A small image classifier, trained from scratch.
Training: soap at rate 0.0024, batches of 128.
Rows from block 5, named by matrix and row number. Rows with one number belong to one neuron. Each number is 500 + 50 x the weight over its row's rms, rounded and kept within 0 to 999. All counts start at 0. Numbers have three digits each. After the name is the row's rms in percent of the matrix's.
# fc1: MLP up (model.blocks.5.mlp.fc1.weight, 1152x384), inputs 0-191
# fc2: MLP down (model.blocks.5.mlp.fc2.weight, 384x1152, transposed), outputs 0-191
fc1.652 101:548432501515571574492507500409528442562503546567475503508470458423408457490590506390419516440579442520535426456502561373559507483504535490470534572550493444591453495494459436595561462545455475563562519472436510496528542487581473426516454523576562524504519487500453464386461496450474502464624452558566546630367576533467553477501477502482496448451577508553490497427471487480459513454475533568502426520458537480483599551523550497422514489455480603548525504548494462457495566425395560439533485443608580460528539401428550472514539477513534636494512483453568485516529512410528564615
fc2.652 103:497495598420429536481507527503497533513419513491407456511479550392482507510595504460431500569586438562490533499459476496486568525599493463483486422481615541447557455489496528462528607517458476452412572540552568511485487483507439462502491452461574464467482566531530493545470528552608502548452462509516528527493392538511421527559425569496505550457462598576479470500444437514499380482475393615587511584454604459488541528501512434452456475469494532510535481362463488534559532568483443539495529486409548483427552492467501511578417463496420488514398416568498522565430491509552547463
fc1.653 106:586487531498450485523483490510409534429535592358534477450435467502618526500401479558581606407494552467475487478524538549473446512597481528468542445465484408502525475501493439444525501471583434482490552607469495557507540488444501438503520539439418499424477597491480456451483438467625433436443537514530508513481529438574441373433546491538475443478576504548525489476497444466494428535547563474513605552395469499557523479521427452498481408535487456533505530595468502506479536531348485479477466457552513528469524511532483502485599537488442541541508433433489480442532540527520476398
fc2.653 104:498506525450490519555575611500450518495541586514478530399512449539505384483527472389490499564543507477550583485556556532490465511445562576515475557586426513485485524478590428444479441485492382515480442506434491403448537518516574488534531457440478548442563450460440566490463552499532608476564434508456494542558608456498542507539561529440498530482453573508495528531522473444538483501524489477484489530634509568566436501503436492473456619480461492451557474482495534403505448426560527430426491518533509430511528453501471515496563551500454486489454402541498439515476532525511498544
fc1.654 100:535442538461497469494472459402512435434514481521490543471558535548472498577583484537458662511411472511391494465527535499488503534455497429605490572522525542520455476481570501532518461549446532550452438540541609595533590574509454427543514499513532454517535446550470526542584443503480491504475529473503408479449475470468530542586441579455514592522508470536504506478538523540592483566484498479502400568506627496438442507436517577440517435517390484518561461426399558442567438506570518506480491503397521461468489543481481516477543505533555499404513500537489572588457501535500549452
fc2.654 101:454532577473548434489525450565432518489593444617480524472521587565436527598530506532465521514503447491470539551460544444462514519559526434427474515449460488427464471554480469473520484418530481446678479589441469560492523462439453458383577577485556519444528453551495543450482512500483480396478544458420524569482486536575424531507519426503455521446575403487501541535411470544519486495496538465504523529453490525467477547499597457470510470603451385517546473592484486515473493578466497526520457501499436602481511544476493494510425504503470488581537521505504467481490574552461570558
fc1.655 101:529470563508490394523448442489461625518485414461498469480611433494506463608485451542478553529481500524548494524555524538538526592428505445545467554538473567590522495376450435453492476482528573495574495470436485548569462472504525527474607552513438499454465521499598476456584413486552467518427457484459494630562608572651469486526505468345558524500484478497498494550492515391574519441528451465511429434566491518408472465438514502468521536493522443468432488434480542463454494532509479539457370516409375434486484522560534523415547585455520459491541624587474456534536562565474439527
fc2.655 108:483402448521513498408454536470487498568495540509536520584450494554549491461476501490464559519491493496504498492464547497565433443546359466470465442512506484516618606426518488508420539521596399616486492542530527489492476525569459426449567545499579427557484427460524523417472560457513450436462542505440418527525482426408494516586500483586522573524539536452512497569463470484418452549473541519462492469487507548500496504553515512504558482541473469498532593512544545532512467506436471513562545418526503623560520489516466531557471559598444424489506478485462458587571424567660518427
fc1.656 091:548485494541426511432535425526438500418552511592389448439439396529498407495523440569486452506529414457402527555449545429498606530457620495485482478554521543509629543506449461491481430453550461439487456519521447425572430584509516464495481589568501405450455452465487486517483512426493472440580438573475426564472530511462553436469429535491416527446461577521559568498467420453589395475524410456479561476448469467453549471553483506469550541538447558448411477481492526452439515513543483462448602438489533399510499554427568512538439569555512539422465493468421475383461524454548486477
fc2.656 100:462534424532454529508484500484530504518517476441373408459470530427545458512529495467499495476543486438516460644498421488471502484545455422446553526575404453571571581519540451487479462498517497504531530514520431518490503477537506449444448484445541488512588459543528476514445465455484467491500464498531500513499408460502361518422446530457487517475520525461523516437519424537480551402513504521496505504520554537488508477477435545519449456450487477516469505584512479400464473502514415536429537463407473435357535506428432546537475551566585545519555528515540522525523571503490469615
fc1.657 110:462418451542520500458476448491614645493471540485515579468445460478516526526480432481512606436470524509463473551461521427479493458451448515513572451591475457519493468427463487435575463522598487447502478471567482572459433523549482576475440424468543508406471525528478551435493512493427498507533432539531555527451511452548469479555515481364456563440487477552555573459532518578483523506501461527488448430562599403518544490584536577463531443500452524468443545436521397456405456478520492473457458445501447453528540556447499519539465431461450520489439409445540438589515567487511479550
fc2.657 105:519511595535507472495425447559488470467516495517527522555489414543457487513505467515435524517515511460489465475454568447511506464511431518551489605459486509540499511478582575409463502501594558468505573511515540498469527501510518457567523533525482487440570560490469480422526490459488543566497434453477499494450452542445458428496500505481497618474496591586506371598491449521513506483394505477589492562424518464435532482495488495493520568464504501426532456469472590580459574455527423438452473502437526498514521446397610450573489499525531416459544487492543436453511538502545512578
fc1.658 095:496480430493555517469494545480477448478463498572408506546395565529513432528468594511501498497499538497522555457533470517484486455497549477509538513581573567525528663442535429460495513524525541546478543560510563393515498449564550473505510511449568432435488582589427505544501523578466497391491568525524559460459513515532419476444380443433430455550469518573459545465512505420472567515497446470550521478530419515590473462458492518479522508516503443521486472535454417538569467609411469515585584563479450417499351466430507554403428538512501539536559574530578500428475516539461570453
fc2.658 096:400516528585498441541424449357494434460524507518466422420502583488565431503572550543622559481536566510534489416508450544476530561443458458477584480476426493545568488488543486518496511507468543543466502462510547533469479524499427508551574422472583456510589555472529537470498538470442613425473350500483488571505483586480439427508586543542508474441517456537569533470456447478513501387485458458493500525508499444534555464481491520499478473566485444558490384457527591551587552497551548499422432500459599532527512535522487539503500526510568512513535489445483506522523516525579506450
fc1.659 102:479450493513400479501499502502471411478515588526568513508592472500512479473519570535489454564476590528561520459479479532499511492472487563455482612571568429451657533424550479567487509435420430478557486451458516576472518489513481461602497560515601495548504549495433402449480558455588400452436583485443585498562425480514535448416467483453452498533505446479527449541605537463548421574498470455463492511535510482456487502566509420531536553621567480483463454597427533540500558515499471493527533468444430507468544541531470524514537466503538416517556592502505538456575491471534495517
fc2.659 100:448514497485473535476435452538555513517553533531509490437496549397545440542526515440496595522478522490424465461530479503467523469472484465521540463515494526493574553620498468498477481608547503574524460445567501577542513496480512426451498526450556444612523423447531447518511494535479450465484573404492535501504450644503498553538493556452513573460533444419496494497544514438419480586627533491482538528551533497498482455453510590409494441476500523622444457445482507490486598429551514516592450474494460551503580538602537489483617459427522543543493464501540474450550504514473514552
fc1.660 099:537481492479461469549448531498479524468525413434491460490506488564471565507455437505564506599485396433471523589525551487470550510466506477472453444446530407566367535492442484475461516510509465518510536496436322552574456541481480509447495473493396439489439452479488591547520520454473518507508456471480398531505474528523615521520536570522491540494578421517452571480405497454498461390519417485489363450523539511479526589540489542429541455484427496449527478509547460475495511464551459572501466566565481559561517545451552502482603475522391387513513543488446406557597501515588526533
fc2.660 100:470541465475494603565433490380391410538516500522466421538518509491544541475502532557512487512437431515473462499442390498504552509461482466534526606515511399492547496417398553514536607516569480509410534479469528470541518493506552428554464484592530520475551468480545558527503461429485438525498456467501533514534525415525523383490463455526589452529448478512536419502523411460484455503516538495540494488446457502519524532516532385536545449471561476492423569533456499517496451468450502577439361398460639532449528380544492535538508638555544378470513560541440496436517562498467519444
fc1.661 101:442461454535493398485529504526530560516537514557488432525543479460567438477494589477535560490545541584489505543508578437423504596619477562476537514487572502465439499495628509570552504547437558477489501478471534483465519530522473518475405541499476488535470509489500553458528526507582461414569526518619485431416633564449507510504471459618459477587439527606507542500607505426533491495599466455546545455455454510510506557524427449474515474406552448564533473429552515467421466519468486455500483566501526493557501575566537461540543463551502533542474521449473550574515426447461541506
fc2.661 090:504448455429511501409491452483368472492449509514528541500445597579475491522414386467511368529498478466538576592511477473455462563521490484530486502517459482375533465468591450456454395466526443480507494466493511448474568535510389454542473523445490463527487495449508533572503524475480420443446477493499561455494540517506463484460505449477505477478424449497498440583539572581564580481475456536479525497590529508587440496541504536494516423496517531576487508560531436472538504548508474574543567566507497528531489495414490549489481445454408548521497547482486569524510510515515402469
fc1.662 098:430455451463517456546480510494474628395475394565554553544525459411551558506576483420454599446484480456465471403492470471459537390467456574441489607457526503556481570499492494482589495566510469457496497496552453510549520455588513516428503465459512508480484481499591531511459580487496494522476375512578425483581532460565446491480506481526418499551496487484469426544454508504475570433505550535445446481510525491519480528553504528558498499488476722538494491563521498521513455483435471532515493453476457492554610475498518493481501477506520455444424564471476442542533565496512567515
fc2.662 099:477502425485464466442490585575495461454460416518520504668579493562491455499478390503426593442513555437473512426489539524513506591602527496464517428533524530512550475450523579570474505540410562527444443460409477500525485515552456522492520560384541477560509507478515569486635440552510490586509479480554518472568555566564436440476495554517555594516536492494547448542458575613483493574445512542527512475436485599483507531391457517407505408542513473554589544504443579544490566533488465481467502529499586445523456505506407462547484524515532493542443465477528490538496455503533410494
fc1.663 104:494420458522509525589381489407449458491522449509499476576545464469563528502485497527488548561471450431419500442510503473514534577563526508511388490460527460437504482479521646519446535501442538515594490524473542564471540463516524469402466531516490545581450461540459501399567567515536420518377515520469449462512496437437484534552525401541597481478492476498600499526571438515431519509505441511406466465443475500493437502556554418504431509488486537513565608577482506494435545532499496547553429416518445456501572471451577498557512517543569484478470465450354558504490486525581437410
fc2.663 109:575469511518508484523425448487505497515427619461528560486420537459446439513491489554483521420441413438442557497494588548514488552555388517491439484592596470629596543517541494463492487467576474563635498499548429464564543528500511519525553413490496479521419469443527414457555585415443441493582525465516452561616550415485463487465571429571502507429486454490471509508492558543483472460370499425537493458428533431558465451550454474393490471474520501467582485509416495410489461426462437449588432439484549512472546508456564505513412458504466424551470522519492415481578534565509510496
fc1.664 098:561532499414589440440493543499460476608533554439518544517534497581440463499549629499440566542512454494410477465456612536493484498444529451500448532604484488510484525551496600528573592598533620487560505419491521548505505470542490429499474495541442492449469499587372468495502402515464551489444461514487505442552469577456550553508440464567510517426586498581586535479422514436455583456491477508520511486539501497471462480552528470429470594542494384483526542538571543516434587513402435520554537429523572471494550540499541516513488600507526530438509511537468493590485580424414495597
fc2.664 097:564490497454510561539481470531501501548533456584585566551480489548477501505533497545492487521535470387401520605483571528577494508434485442410431427516482380447569473481483438460435473529421433463523543518619489520484482571423458579579519461507520453492494481449515570445373471533485591512508568491512489519462512484443522381537532494569550541511416447541540506481419594493439417533534481531459579422476480446665427493473469521531497455494482506488470458436486519469465491517425519521544546605420514456476494469539520482611487428495541440542507431533493518501489505541472531542
fc1.665 101:433418575559546485366547512448493496522499527577588544582461595513477521566487495450481456550514450582448467545413503423475467514500589486459602485500476455359502518394488463414469537529507516599517414478546521472501508515501524547573408475447526519528556600552509493511508517457476453503446579478562499464523464553540413536520572558488435428418561537552481540459464543439459400484403536461467469525517408543453448526494490477435515436465529527466494472614496423504546483524584430561534554498398428502588509592505499515486481541470490561547505527492491472512570589496593516504
fc2.665 101:506517560553498500608466527524485479517493492523512474518469479510559466556488492510545470530523509638489518534451506478462570472535433506411372516493492492491604506406496431466459450522487396520425481364532391444490546420498505481411440466395589424567570474466515543458516526543459471478562496592489541444370571553472436432540515486512473478424417526449535502572536547524466481616577563467469483518459479492583480490543468536469521589530542482579453529544489466475486515539488483529506417473540518400528446508489549487592573470403510450496397395506516492483442631442471522480
fc1.666 097:584541556436533528523436471522413453586458562505527561425477437518442561463530473573398454475527458489501541496510487466523511479518425556432495468517498473470592611504493503520547521469553496465516528570490574424481553463536485438503593544495491517565490518566439535449488529433459561488449494537529373499623545460415572447438483556518435604423466493432526476542543532445498530467455488522541548591404492480566512492579516471592500554551445544508489496479499487588435506485496467501473411468449570506491518499593608518536441548500474528534476573496546508425468483554507561466
fc2.666 097:404567582461570530537518530613472579463542484484495450510534538466520496513557478569610556466505558526493426489480469520428517575549552364386486483535542509522523398455457430433520454519479599446554541468570536554553613496513490431553445534517466476530582554530549499551465434460564559481526402574541517598417556506488432607489530534487471578536455488455464472462575389498526488539547447578458571415553469428575544476450524477512440456473537442527485556575565511579536575461514501527497582539458415549400375444574467520565536512570411585579530469540533521559518507519539482410
fc1.667 103:481497508541456540507449547531493379525550434490558487547522511480480557405561491552490564446475486524491455554590467452472490596532505486460553496483560483508533474487558556460503551521485615442475478507496480496528430520553517532507500454490536488514460451482551494606449519561475378481399465437449509564503532450525541499500508489547538465422413479487530489555436485519559491561553476556501458487478494536433475499569371591483559402464570423432515527455512574525493481493419572541503541525513528418489549443448436503432506482457551518459534546440502502459484522417501427585
fc2.667 104:458539546484599511501535534411597477523491527490454519497566501611501553495471445444486504470464510514418438509543499472502556460479550444508517486565404445524439496450450441504444528534533539588525459498443545508531488523511622505454442500536519558494462405424475414440522437500541488457549572458571536528506455477501523486530580470594516461451568479531477605508462509489461462509523567485504409475447515509577460481419505525473526535481390408472453577453513502459476445465530482574534570484490442538544463528471589530522488601469501439532483555496467496556531504493587457485
fc1.669 107:566495543528473405501473459566508540474517530534512598531477496483512446465576540430447547500484532590443583572446545539523528533415486529602579549558505566586436502483592493515444611535503484463533467383411574470463510567499525452571496406505491533447444521545504502516585569474556522550483590471549557368577445558517557497542597540498487509472461466467505476543497484508533475405580512464434494472507455475611453543574530450510496523580499523578454492536569555488516544573525481514599538494516420580539507417438542459523599407540431498496435590529493527506474476482462607494
fc2.669 107:594513455528532405450481475524417515447436449489469439472498467546550532428503486625540554619516525478555444529519562512538521488558483527413494489421575470391507516498593541573490534565511451561495402489544475389490587516528440529565570442462467508378550455534490525471515509482477467428445541512425529488478550535497489427580460538394397567462460532515486563520512456518423482566480480488511495429524572564474381516487427539470478499512488565480467389494461527457524436494509587434529443469492552514554538530563481598561437475527489473487539530445547555502444421535598495439
fc1.670 102:428481497458505500490492437446582415431540445502507498557537514506504455450606450567511457472479544529528502397548534498454483495528502507507557459461471430426504490591535540548483544513461563644434446537461511505581544517476457496496545510488485420513454534516488415482574503443464532483596418502534531469571478596532498484494495405491468504487435472416486550530536559426379518481491448485404525427530592410516581500449462427415489542591589508549472407666572594500499502488441507562543527494393481493494456472572491577530538545545536522521489372453561543500448514510522536537
fc2.670 105:430482637499573474559473498500565606496473601563435508547547436534604473526488505431428573466499495503610550452431455514479486489458508529455547487553502611508496487544493441539566579477518508457437509529457523536550462493472502516464585511429570434531494553505514479494495521467574495560421531522575484566528494439505595525499460478565506550528416524569545557547572489529441533566632516468544471523443403581556485513520573601493464549481464492444419490464608451512513449527512462480470471523590519474490484446511526536498419472505453467561443527428494410452478509435541432544
fc1.671 102:454478432544488500492486561517590414560425574548560497507476533477519529596498537458521454448474474480499507437472571531484460505512423511653631532411501516487496500497498518528424518482406435400471427499548495572449488550492502426443505455441583437584503508510448589480532502451499520519502467538488436441557523528383433610464522493538429415445566494524539505467487519480454562511458572465493589397548523494521422500503442420473526560467391452478476514548534548479530430530414530472504487538498588567488435502411605505477516579573550472544542549527461556511464449513595521397
fc2.671 100:360457408507430536509532506479520485569498601483497556549516424438428472477526503569500602488518561556486533481579448529521509478530529520542477537529457535615565538504472495483535506494512495590533483422532459525491608436555501492518543539483439519509543461464452525528512582459458529526510468587502514548521559520550550524507501590550556424533449485429557459462496505509483488522520506453474465483439470539465504582472459534474438534402450470593424547469430452483429502525428535393496485469380476396499562430524500489475500546486507554563420486426519519521511441559447511497
fc1.672 090:546474478492525423451442478536524518517566545465596540554530470472568552479524535482516432481476533519531448453552516505473450475580530523546441551623505535549516518380574515508533469533554497513500491552550574532480506596561501515521462485568508570476480522481432465493507423522475523459508488487377489497479569558493591541563515523559659520501495476505440611419541613481401551496631450510473509505534571466488579389492503610479580571504587513426522497545441519525593548542564555451483537471470453558487498545506456535550521434540487523488591388451568540346575534415564490505
fc2.672 085:539500487473563477416463488544464501394492482494434489429453572567490526508472497421461371434472480485455471531400470444488499518518472481504445539540532532369487391565609534531539476512488494532515518573478485523507485501486490456561491583479513529529500457538560524513516504477557458434422522637459503496592424562438498566443511503478561500466439480454532540594480601488547430523547505542464570456494486510591439480575477475445512465496500578514457469526538584459492484502534518515470469521479601497588515534467566533436540577565499480438590438458479503534519418424496425507
fc1.673 103:492486445410495494457587541504530436508555581489445530430426504440510524600581547579446479424499499527508516500459523586447461493568528575455558440563479597406522511520500549531495427594459529596420566514558446449494517430487462416458442512549597482598614530482483561432483473470490413497538459487583429513573549575543475551444472499510585483520446541447529520476384461542507541522469520513473449450596448571570550470442542482522542482399635493495459411377444563517437519504546553529449518557479475431494480478464480493443433542480401477534529489486505516429424554530465505586
fc2.673 105:490521535549511443488504458517439445549518504449428541621522537566500425450573454534485456484549492586650445457454451558523487483584523470529591475451511514554378439462434544504567510540508484541508488489478434486548511421505513508467485570549487493519509505485579459441593479472444471491438454478373480482387517446497454409469542538516491396534472556418449531465454448441507579486557426429497456573451524494441539447494521498571543491537565501380456521520490521425541525517445443494406511412447476478519397465478460464497424526561468542523473487449391456545417581511473383462
fc1.674 099:605423483508444584349495407395463556568492522509459564527492509454508427477462523527505559497510470531470517583552469587527502549465424481649467566571597437600511441603489454474560417535500569448528499520518533592523539497498575582514555490438486580581495524514504485446637492484562451480461521465439576505602438476442538550484497453451463508503559492466485470428567527454467579490514498517522563533446529552437531509575426432489488478458526421579478516568418470603439431542536537503434462498475536519519527445617536537545611485510549533501552528516466558490513505591454492388
fc2.674 096:445487486476467423547522531505428533485551590492501595527457551412508540503533464503462498497515524521481549504556560491450463489510484511604354553542477373548490561497514441483496461596530431514545436475598592451462545453484502523577475467527477491421538453388509536496501497509532552555545501504518512626551578447454554567566460530506460481590530562399405446583517399508473511413595463475566450553523554555506499404422527520512491492550501517502436593487519387589525524451578599465504544498435509457484498513586469495470632539531466535484464445517466487465451534602583516471
fc1.675 099:484537553552580451437537473530569470527549477466364463475485627445498489476518489485532530457479400479570527496574534486607503516518507520416430542576421579522460490533459504601515490496558506477506472520499446449479496589487512536577498591516531434563472526531520421578531601522452439513569454408418500419529455534531458446534508486535538517450481525450577478567588476474484451511478403446493449556541508432450524512479607473580454507560482470440417470464529520470416450506497547563549532475498502460510590506445452427455478548494489553438564500483480549551494487614515521496
fc2.675 102:485573546504496489555589450384533528516507423462477534423509547518475479495503457479493479451492483624408407489557495441525479542504427554495505488560437572595448567502505436452476525464529547486401534564487563454402401548432615511474540450454520403458493497506449493549451463517477479506623440487415526519558535457520443486506508501535459515472552390395458480487496547496557434495497624405554448492566479391535487598354568552501551557473377412562477579477464493503463505493524478589559398529473346564530478485541494568498512490455424472523457497543470486452531476587479518527
fc1.676 094:570426602470512537539504438474517491484465526558477531476580564576511432490577543486454471489517530590419530474414512521503404577516540469584450374583568417519495447602504462408624574556440536499475467523464549481446474530518505520479611537405536516509505495548499549462507511394611538493518490479592598561557516429565485397485447511424460536505467491578574528532508461541464489456548501520466479526520504578462575471474478455460466584523508478569577529449514495523422543558568503542537476490484415524444518511528529427538554437529476494546486567543655447464487537563443409469
fc2.676 101:443546479528576446502531554418574439595538571461498523553476518494489460574399476566533577472470522510532462488376571549485544527539532557509472442482521481476478454430502524492518551473588536536539494551509558590463562493524494545485493561418502508350480492516460493509531428492514582519538495471519489513508524476475563510450472529634451453504547511615535505511414445534521530506505401480425451584478520458581472587479459468443417490452492461566530582459507603486510481444567494523591511448453491573508432533487483452579460483478482532528482539601444474453515526532513352356
fc1.677 103:504543546461491515394504515462464515501485553552472448458537541360452585416551548527522485555469569541503411503471460562566529519514541544456535453429512433548493428570515437507427458507563512498464449529529483502567512520527529592481543509519475495530518542490440482534517473505423495552470509537591440457490417487462567489463478520473501462468570647554566612475472564417496498466450485523534567505388546600523554529514400441490486433357523406471511483524625512478508566489498533510556622533531537524416490567540442541445479514458509413488433577427524460591479523511480510483
fc2.677 099:475464502510615426525497573497600385466530515534456443461464496467480500490468529492429522489465530512532616585500511526522477512513489502505641578539530467457563573625557507457552515476481511462404474562546518457499467435521482483445462491533482508431516509555468544386494510515530464432454517486490515532560442414471524538489517456570503465532386455511509493520503446561489559533495501492485515546569411452465564505448547389511458524458590435435486394518511455523467615405551468468517499453465512363583566529453530548577526495399380518450527479458455440478558545516529544448
fc1.678 093:550443487499542510490512430578551449522463503490567506520515450532493470484478544608452557462450549469432493459549451454531471432496405480524478431471478516463593425410472482353425489481600480467506514523438533546549516450559400487502425422554441486550544523496523551503479526518576561453432537544494456453423425452421514460553542448537506444515556520492543467460468534627443491535512506489554425510518529452495427467490562491521447507476373540483434535458414506533558459501526440536503440440579515436455562596574542520506456461519549543431505486517534437489553559549485454467
fc2.678 092:421460575487563616467413434577608503530393420514540462459556464561569476433475443506425445458458456553514510555543488373451502420598490461522476455452577463476498508541454622483494544466563400457450604441437487521572562512541487552522473533461465532497454561547492519455482404410431516553460504582590544430515512453455482459492538512505520500458565572541449447451512566630436471501538541547436531497451505549541477549454543511513460515517533477432460513551618501541421488607510518478538489457552500574435444518433480462470513431517418514496494537521570458480469558545544455522
fc1.679 096:495484422488476550540485521474566375457552467508424446495440583491529466585558599449498409398455541588465519564550507480520443496575523529559451469478509499567511463589502622590555458476482509488572571470462460477546537530499436506467461498551606510517530544553490466458525497499504508495480513547493439498468444513496527554466588496444523510492458547442460553424555443547524453484542545517450492531443528541460452507455501503539476568373384514473500486528532495559459455552566443508520433444518531558500538535424533404570554536516520394499499532481484529515438484408393444588
fc2.679 102:459506502472503445525522487475440454575507547511539555517539491557429489439521503444374501495506539437470540457610467542566534539453469492488499411481413462453581522448505529508462464534578514477501457416463562568467495428388468560451515506504530511553520512537485470476550464552485475528595535334497522466512445441496377449600428434496488509489472546476488511395579451566595498508369496483385467482527570495516424523520479468475511500523513519480511532524521400515475457441491510603454467547506491580524544539414495503468440474497523469473484475511510570551454512480540496469
fc1.680 103:444471563554467533518458504503383525471522490504501539542511444581451454528491549503537414571441439428384509536437523569454441581526411568466487481423518548432601514445430496472431511477341494522499507490516495506453447539428525424482511519509507485399566537505507480530514455499562534536543602530473479511566536506494517454464518422540414400438456540492477499483430500439462484438489477475506571571531521475487508503474535498557552557442530452560598561477524549502611546491447508474488488471386519413527506477559533435450526476512451465425510528560434477377468442457437456524
fc2.680 107:366569573486498616438527495454478466514474541601453472586513485544502462478549623434452555566500461499452547545506571449496528555535425509589558448460445489438534459519448495515501484510501518483495520510543450509527539455464487541473481443536421552476450530433489459564549628417591536420558585446483474499442435490490491507477462558511491441399441444492586499470424479494500465506494473401473591429570555482513481585521499545477619387457537538456425522599612482465500561520412525454477520478556537543353560516485537437524501533526495440486483382552530537443518446583491527491
fc1.681 100:455565541493505511449532531491575553549456521479504617470520493464549526561554470500557477529465597471556494504433442538522482438467502507565472455514509531585471481483457536572486592594502435518486485482455483557488471606436463437565541518568619556553514549549496420523570635538544537426575504469482562566531493597497493467477552564480558537390563531456531584462527608462556543471510536594519345536482490467520508410468461466497451493458499505490552524439617532476524492513545507453516568549495502512450473517464506571408656495528479575498526552484537494470514551484451521678
fc2.681 095:658499508495542461414478495500533451500514444568542574478502504479413522452502506427496441412466534463426511529587550490489537523384461478529505512567613512417444418381498564519408548465548491478524569476421571523506480389391513575448523540474499578578527508526456447424477525508465501492463571363495528453545529492420579510459463454438584435407526537533599434463562466551507480473538508497461456485478468483572410485566608430526522583494555458544512546453470451560545556477430556523456482512556450616598534512478470603422423465507458480496488522485539462508429434445444458479
fc1.682 097:473533501522504426545451459519573504477522442461471520476407473538491515462433557458582488452556519504570525523565530468519544489483520490539532425439590458490438416498586525445566465525458510551630586537507473520478519441466537541451529397440544530551571474512464477540449523437479567480504492504432542511424477578467463491412599537497419534450489523495522502465492528541481525484509586534589468488505416472539586521499503545403487571479539513430592480561443527515458539460489513487595509380513515550580589461558462465565495476555529471450510543471606511524530488536509467409
fc2.682 102:514570478546538550466531459530433541434565627425625538575476540506541430512420533518540495482506539420476495399483423607514439554562565437502572501437469524507494450567531567524391477479483437492499475528471543496462502439473458517503486553518550469482587484473562478421493535406446573478445547485512468590571496523462430594565496488443521493543583577519580478491460499513504486466442463528483509562508553469542480465503571546442483385388429438572509385375613459520511556550551412443525536456534479489530517564519539480485515549537506467437420434528611519463502531453501509462
fc1.683 102:390495450587581442443511507531469468478521453434574560500521582487547595463470471527564410502465495551529504531520539519474455454570500507423499473424542553544489492617479459515396571530473468534586450461472471475478476419555514571517460571455429439579508478405534523460445609432398448514527449585461477399501483529402559561531521569560405523566499483513455517555603492474518380404482460518494488502534545389544441502493476499446541461522434481585442492539463485586492589573548473494593537467478449547493483488420530530506438570634456418424466605463618508456485485513564495477
fc2.683 095:444455498417565488492562492483559459559369584523553405476527526505494445619533461490441443478480434493459583480478491502553519575505476513470452433468409508464497603418633464516471499492487530472517493595540470516473476437571565498543475566512430558474514480484552536439491548432482496441514494505461603484555508466569489457395478508534525463568576531594522505531491540542587391514555514580439609535470539431493530506454422373531439520506475558488475497458471478506493413529532488473486486493480420557470428474527629434464507500511493414416466491466524510585528468471517553517
fc1.684 116:528476506471528436512444476563527465591411553523441457498555560482390470532418494457571445450535556481463458510433545490534519524518520430506516505443505503577528501454530514560484491500482497536426497420540512601583498524542573551514463503485478573606539521487476614550576500523579588562593526594496463543481533484538569399499482438491518507501573436472545540553493557506528533501523506476410595469439442432457457540476467457617520444470486471570416446508468524523582476595546474399564518577517499533463473549503477526545474446464458461436551458427565497547520481571472519523
fc2.684 102:511508513540559452470507589437519438443467486502569550530497460542434490622537456533491495563560517600479447532497434472467468572444466524488474501483445402438547499569423461461634402526502511408463551560450445443491424529496512532677548577480511523560554519539392439431579409346560431466531575552453472501457459421605516456543504473497506544559499535498461629475495579506445516539481463499487576529469484579452465518567497425466475568422533524490551469560466421571510560556432522587480569484481467432579536437424546470524529503506535550494548462435575568440413571537475463575
fc1.685 097:546473496549553399452510559502515464576457476494531510457519500544503484490522521486580650553548426403486404538488555467438502452520523457580501505518520432506455458399527498506496490495527562499551504665483557480506426481476473477427477532554521465532409539493445472504540450481601479498463569498478449567494543555482506500365441467481535486469522532519450514514434615467463510471516531492504553560529525507474514502548460411459422510540397567604560546491423445457385579511482472538511485426462543559485583441467379536406446453479535482522562541406450490504456469430490607422
fc2.685 093:533480437481471426477487459435525574417402564520512408445564489503430451518477460502450445427510526409568563516520453439530415586563507490404532483427453424513531495590502389469473509548470544380554551452461552529514628487556526494447525494544534427496495521510547543453456476562557442484532445464482498625541579496491505500419509496579528491573441527558557446515474540531508502491541548527446520468497439512553514472414473471450494414534506444540534542524498642509625502547511503577503521453499464503480593556508522539488575440470474548487515464409443500561511424562514326555
fc1.686 102:473518464526447462520515465483430460465439559437464508519460561436486514521496554546491514577566574525449412450525403507467566440432525570500456444510562522530473493492564514502433459440444544430614488573513528630511493484524549572475485476505490475464494436486412460482546526536467449558544535419521506586514467466417522539520404511486452433458546502552504574516446412425509525468480410557440579529546467580513452520483476568480450488490533422507597540556499420475522536463579401469537591512420616497461464523575488534447527479446543606464511475478496425541649545558461540421
fc2.686 102:483505509482461420613605517393446499424473366424529473503395526549512487549470606494520572526500448455532455469429424466525510479441401482546535446486526460400517457512509497497468500509494589440493563511508485450557464399541531523411474602546437506568579511489496506477502515549549556500461523521527532581433417469500523536389521515508518442513393458426677463451518442507550494452507467564443417478454561585592512503561458508430459484598528542513573405467411380470641514508442481492469574507532492502514476488484473461581472421467551520495520510450514515509412615497536526501
fc1.687 107:524481465514495615456507527442495550494443422522495540620485398513477523529596531547491540426509466498515473424556539519569500520558475544530516462607477498522536453488505465452541469453486521618434516427525528532457482486433451472439484482513522570531458510498577495490519424451478484459550471473461528480477528598536483460496427436500497485488491443466454473536450535430462539477449480545597515527513535546445547459517462494489540521531607511443555555573552614533495568453457632476515500438508439439457526502479399520489502527429538536494523514575564464444604581446465494492
fc2.687 102:457581426549544478504552593477475495610509559515542460534509471487550506496497492487436575514568424589591525483463439447470456484512435490527446535532465557533450540506414494497544514520558530578355564516547476483436541490562573474445501480522508558583534566490476507514621459567532488466411414433453484550425451494504588428535503494553458472545481527513497446410493358508447512488531509535509501521506572533551585462522479521546484541503586445462511543405573608534549488499462577490392466489460528485611546481506461560407473509450408481545506497555414508582480570478667491510
fc1.688 105:577422553481477477510517472502487573367559532483607543501498468445525478546460572518516495462555433491526503577406506459504428524535505489482449510503481541539486550427546395491500499511484522429598407472473414574467424558550475486567530538561509425533558437492484464475466529465496476475518479515528473499459554558470533413490490488523476581440487570501620614488520476413623405494479513445509479534575575558484478471424510435480480485544550571477497426496497450522482436527497388539407521439480578515502525530521571500535529482429515546508421445497414479409550506580444463497
fc2.688 104:538462447385523517516553484548489550460491457503425481440545509446496446496510500409561490522472640538479453561571482543570514446422532508427538540568391509551460573518408441526526465380502443513514502560455469485537652439540562463446531497463587585530527513504443562415494512471532500526521540478515591522498540449426497592416499538560499613409503532468543547522526472440488531403515501547513575599638528485561518541495474510464477583541546624551456523539459479464562505430446432557470502508427498493538513447485457504469468464540502553482528556576430541494513537573519492449